Weights of a small image classifier: 61751 training examples.
Rows from block 4 of a small image classifier, named by matrix and row number. Rows with one number belong to one channel. Each number is 128 + 24 x the weight over its row's rms, rounded and kept within 0 to 255. All counts start at 0. Numbers have three digits each.
Before each channel's rows are labels from the 100 images, of 14976, where the channel reaches its highest value: "patch colour" is the nearest of a few named colours to the mean colour under the peak. Only what is clearly more common there than usual is listed. The data: crops of objects in photos (Visual Genome). In brackets: how many of the 100, against the usual share in percent.
# convs0: first 3x3 conv (model.blocks.4.convs.0.weight, 128x128x3x3, standardized in use, each kernel summed), inputs 0-42
# convs1: second 3x3 conv (model.blocks.4.convs.1.weight, 128x128x3x3, standardized in use, transposed, each kernel summed), outputs 0-42

patch colour: white (53 vs 6.6)
convs0.101:132161113120119146120106121116144145139123164136120163110142157114137124141181122121143175106096130146179132125163117091136092090
convs1.101:098088128118111083125135104101120154124134134119147097137135133136114145159123132088135091131141127119090122118143127143109173139

patch colour: black (43 vs 16.2)
convs0.67:106204134121120178142112147069166129117132158139091130133143120111139085097159114167157161124145140121120134125148117137170111130
convs1.67:108087137143138121153120126122138148105121127167065122147070141138111155143128105079155101115138119116135135136089145154088139151

patch colour: pink (25 vs 9.9)
convs0.59:150098124137164135103124133089104125154126104125130119157089125092175177151138102126128126153147144118145102119103137114122151115
convs1.59:141129138139062072113119149123171152086133150093179121107133107105129109146120115164139130144170088105083142158163116142118118116

patch colour: black (61 vs 16.2)
convs0.24:102103130166127116125108129107136129131097144131115131136127117127110135100122166105168113124136168142194119118103156153143111127
convs1.24:108138108124126135083141146112141122121165115120163143119098164117113131139074120122123108158150088146089134124122105143136173178

patch colour: cyan (36 vs 1); blue (25 vs 0.7)
convs0.18:110111072105145145120108147153115150144153144123103098168119147148115110135161101128145112083107166169112150129122137137109095123
convs1.18:113088198122129113139135144106122105109150139141204152124152099118092137147138148122094139140125130140131139142141129145133186121

patch colour: white (28 vs 6.6); pink (26 vs 9.9)
convs0.104:196089107098123137128155147161109164114139176120139124124148141137155108112128132131130101130124124116128109103143106126155122127
convs1.104:101146105131139109158103156108115136128121110133112148148101099138159152124107112092122140144128119125107114114124125074126092135

patch colour: pink (34 vs 9.9)
convs0.30:121076057119101133109126128131111086161126161145123118109150165096150169143099133137136107136129156101102136145164115148151114134
convs1.30:082120129141104105135119118112121139086159151126150104100127122144115107106203100084110101140143124127139154136143107124126115127

patch colour: white (62 vs 6.6)
convs0.6:102121113125133144104133149073117150091120151127126145146175173063127107130122129127142146160125139110183135111100129123139086083
convs1.6:158102122148125151140107150100095101132125087151127073112128096109129095146122107121174131089124136122110084167102158153103105136

patch colour: white (32 vs 6.6); pink (27 vs 9.9)
convs0.118:110128145139096131093103125096101120123126131107104142163119156093154069102081109136157143092096171134115113135134132145149117160
convs1.118:137120133111155140133136171149138135162148137160152093103111126137101126149180154109112113125112096175108165137144168114121185087

patch colour: black (65 vs 16.2)
convs0.100:135156117145093117148116121126103136069126152159109139153159108129122138117125119101138146106114170151151161111115114113176101080
convs1.100:137117145128114125110121100107148097116126113122155102152088126115128109117138143102159158144137127102089144171127112156094120157

patch colour: grey (61 vs 30.8)
convs0.123:112074101134083119093105117131152100101139122147154141120128138154150095143121085147134113127151131169105118125139122123083172132
convs1.123:122153139168156139134141126134127125124128132170110109122112134111129129162122210160115118074119160093143154102116162160142098129

patch colour: pink (25 vs 9.9)
convs0.20:180153124131143123131147129122077101142114157155135109116115082125109198135153130167096096197113155143125134114138114109149139112
convs1.20:127119122119098090138137106145182154107145143127129132156143135133099113142141071108155154134144102110130142097166129126096110131

patch colour: cyan (30 vs 1)
convs0.19:096125102123109096097098121148081163113103107155135182127128148110140102125156106101129149122074131137115137114151136119128101099
convs1.19:107127112151126165140112114103138084141151139177105074129130088097082135106112130113145095119141144157114122100138105139147155154

patch colour: white (32 vs 6.6)
convs0.84:162137107108160113116142089124139115121148132127170153162125131185156171093119105129106112096106169135101131169114104126105134085
convs1.84:145112157105118134103106107139127093115118096138078093128138133083102116110153149120120144116127110113123132117138165122127134133

patch colour: white (69 vs 6.6)
convs0.8:118124108126140135134109133130151162131116144136142157137149153140151112129128106088153118156102109101159096071116141088108092089
convs1.8:125137111111094107118129128103088103092122084083124090125124114105087097109116071141097106111082127106104108120100120114105116104