Weights of a small image classifier.
Model: 25.1M parameters, 64-pixel images, arch preact_resnet, norm groupnorm, activation relu, depths [3, 3, 9, 3], widths [64, 128, 256, 512].
Rows from block 4 of a small image classifier, named by matrix and row number. Rows with one number belong to one channel. Each number is 500 + 40 x the weight over its row's rms, rounded and kept within 0 to 999. All counts start at 0. Numbers have three digits each.
After each channel's rows are labels from the 100 images, of 14976, where the channel reaches its highest value: "patch colour" is the nearest of a few named colours to the mean colour under the peak. Only what is clearly more common there than usual is listed. The data: crops of objects in photos (Visual Genome).
# convs0: first 3x3 conv (model.blocks.4.convs.0.weight, 128x128x3x3, standardized in use, each kernel summed), inputs 43-85
# convs1: second 3x3 conv (model.blocks.4.convs.1.weight, 128x128x3x3, standardized in use, transposed, each kernel summed), outputs 43-85

convs0.101:549511486519551493500503484461461528472417489500524497550492464511517566477540473437508526417443438508437446500545458547463476544
convs1.101:484448547433475507435456426487498482441561479474487483507489485471471453462365526490563475511532541497491575507529529510539454431
patch colour: white

convs0.123:467508471482499480471497594468530538574459497396459446497560565498484473477501486543520461510487491391477493506556483411445530500
convs1.123:462476545427543512492474369455499430435442528529465496462486470586553509536532516444502479472446533530535571537489480565454484462
patch colour: grey

convs0.6:574660464465532490464565532496475523507390560468483520537461522494505460518579490539523522503465496474484449532510462418512510530
convs1.6:512512547456478481518502438480449505523460405534510417470492413526465541494427439529511482465516516482529493515544541562475513538
patch colour: white

convs0.67:547409456515531474515548443449482509508454539539441491515466523523503516534439528529546521491563529443522472539520489452550522484
convs1.67:484559604555454497530399485480492501529552475457570434464468490523466506522477511456513415498449469532444452479461548490499498497
patch colour: black

convs0.59:528504577428524540455437489552455451560501487514573488448482499556534548438440485452557556471512510518504550537551472506407554502
convs1.59:536442472528489566472533546482544416479542467426562494525541529472475495492471533518463473553504523429538443480467554481499532450
patch colour: pink

convs0.20:478530445538490503481467485516506525407485584511538533479503460520483490485506561492463501513474494483423544496480512454488533493
convs1.20:537521533530465547542531518555506511501556471474631489468537522454520543560489444474507507458597516527547402481527430483477511490
patch colour: pink

convs0.19:554450514517499504571515472503460533478457534505472574576470535433504566509570499498495483439575525497576477459508486439528518551
convs1.19:397459455478476482399439508522462496459488467504450499491434466498494490483432498456565497519512444516452531495551541515500500452
patch colour: cyan

convs0.104:531572478450510535487507462531499544535496546465490438592540450550482489477497517488440507460504435455461437524509496530506473537
convs1.104:490495521440558561540430512460518438407474506503557565560467591513457548469509509461477486501493573502456568496410532542502477480
patch colour: white; pink

convs0.18:489439520544533517532466472415513574521447438460432532565547523460569551509465508457492522537542497512520571458549567502488554536
convs1.18:526572543524487455434537548572459505480634539563443511495439509556533469460517524565484481495485500506503490556476459403494440429
patch colour: cyan; blue

convs0.100:537533539499565470477423476515488523467437585495415525520460526540543591478595502545462547534558484508511433514495444432499528515
convs1.100:445465539461450515463406506439487477534536430470464403480465465494481441569440506408514420449466463498517544447513597534451465551
patch colour: black

convs0.8:572656465467548557493591497553568532443472538491505486510425458489466514460635436487488457484514468506492509515517473470489541513
convs1.8:470508523456491401420486508495428537460531487431484459468467457472482478463392446512487467485489500505506520522514458526474518487
patch colour: white

convs0.118:524493502511502409479489504443467460498460474464442519437438549524496501495477520516568634528519534506498583484516533466489570523
convs1.118:535511485534534472504570515548482514472514487474444454516522520470489473480541456531551449495560568484465534532575484586508411527
patch colour: white; pink

convs0.30:470434430553488565576538498476547519565471509463626476540521506485458511480560465467452492511492472502496486476467498512462535488
convs1.30:438500524509485511495549497491494433351475502476551523475438525502478463416476516562483484436493544439497526558541492528479471474
patch colour: pink

convs0.24:532519529532512499497537518462499472427520598499438563522436494482498536456539506476550449515571368532476477530540458460434583388
convs1.24:502496497498498475519417493439508568512501476514453474483466577596458397539489492502487516487454503483497551380431530481510504505
patch colour: black

convs0.84:519429520489479490462479471495494528481507462468515494509517538439489590485450543474500549590498538504451532492484500484477496478
convs1.84:430504537460504491480491493555523502562657573486469533432473458555512480508531529563450550447522492500522530494509462466526481491
patch colour: white

convs0.47:496498477501555569511483503571486490562469553563486467480469530542518551489437534497490526524486541499451456494469474466466478469
convs1.47:498490540554494493506520514472528507440493493556531501476508559494495517484509516526580504543545514452462587535446587549479491509
patch colour: white; pink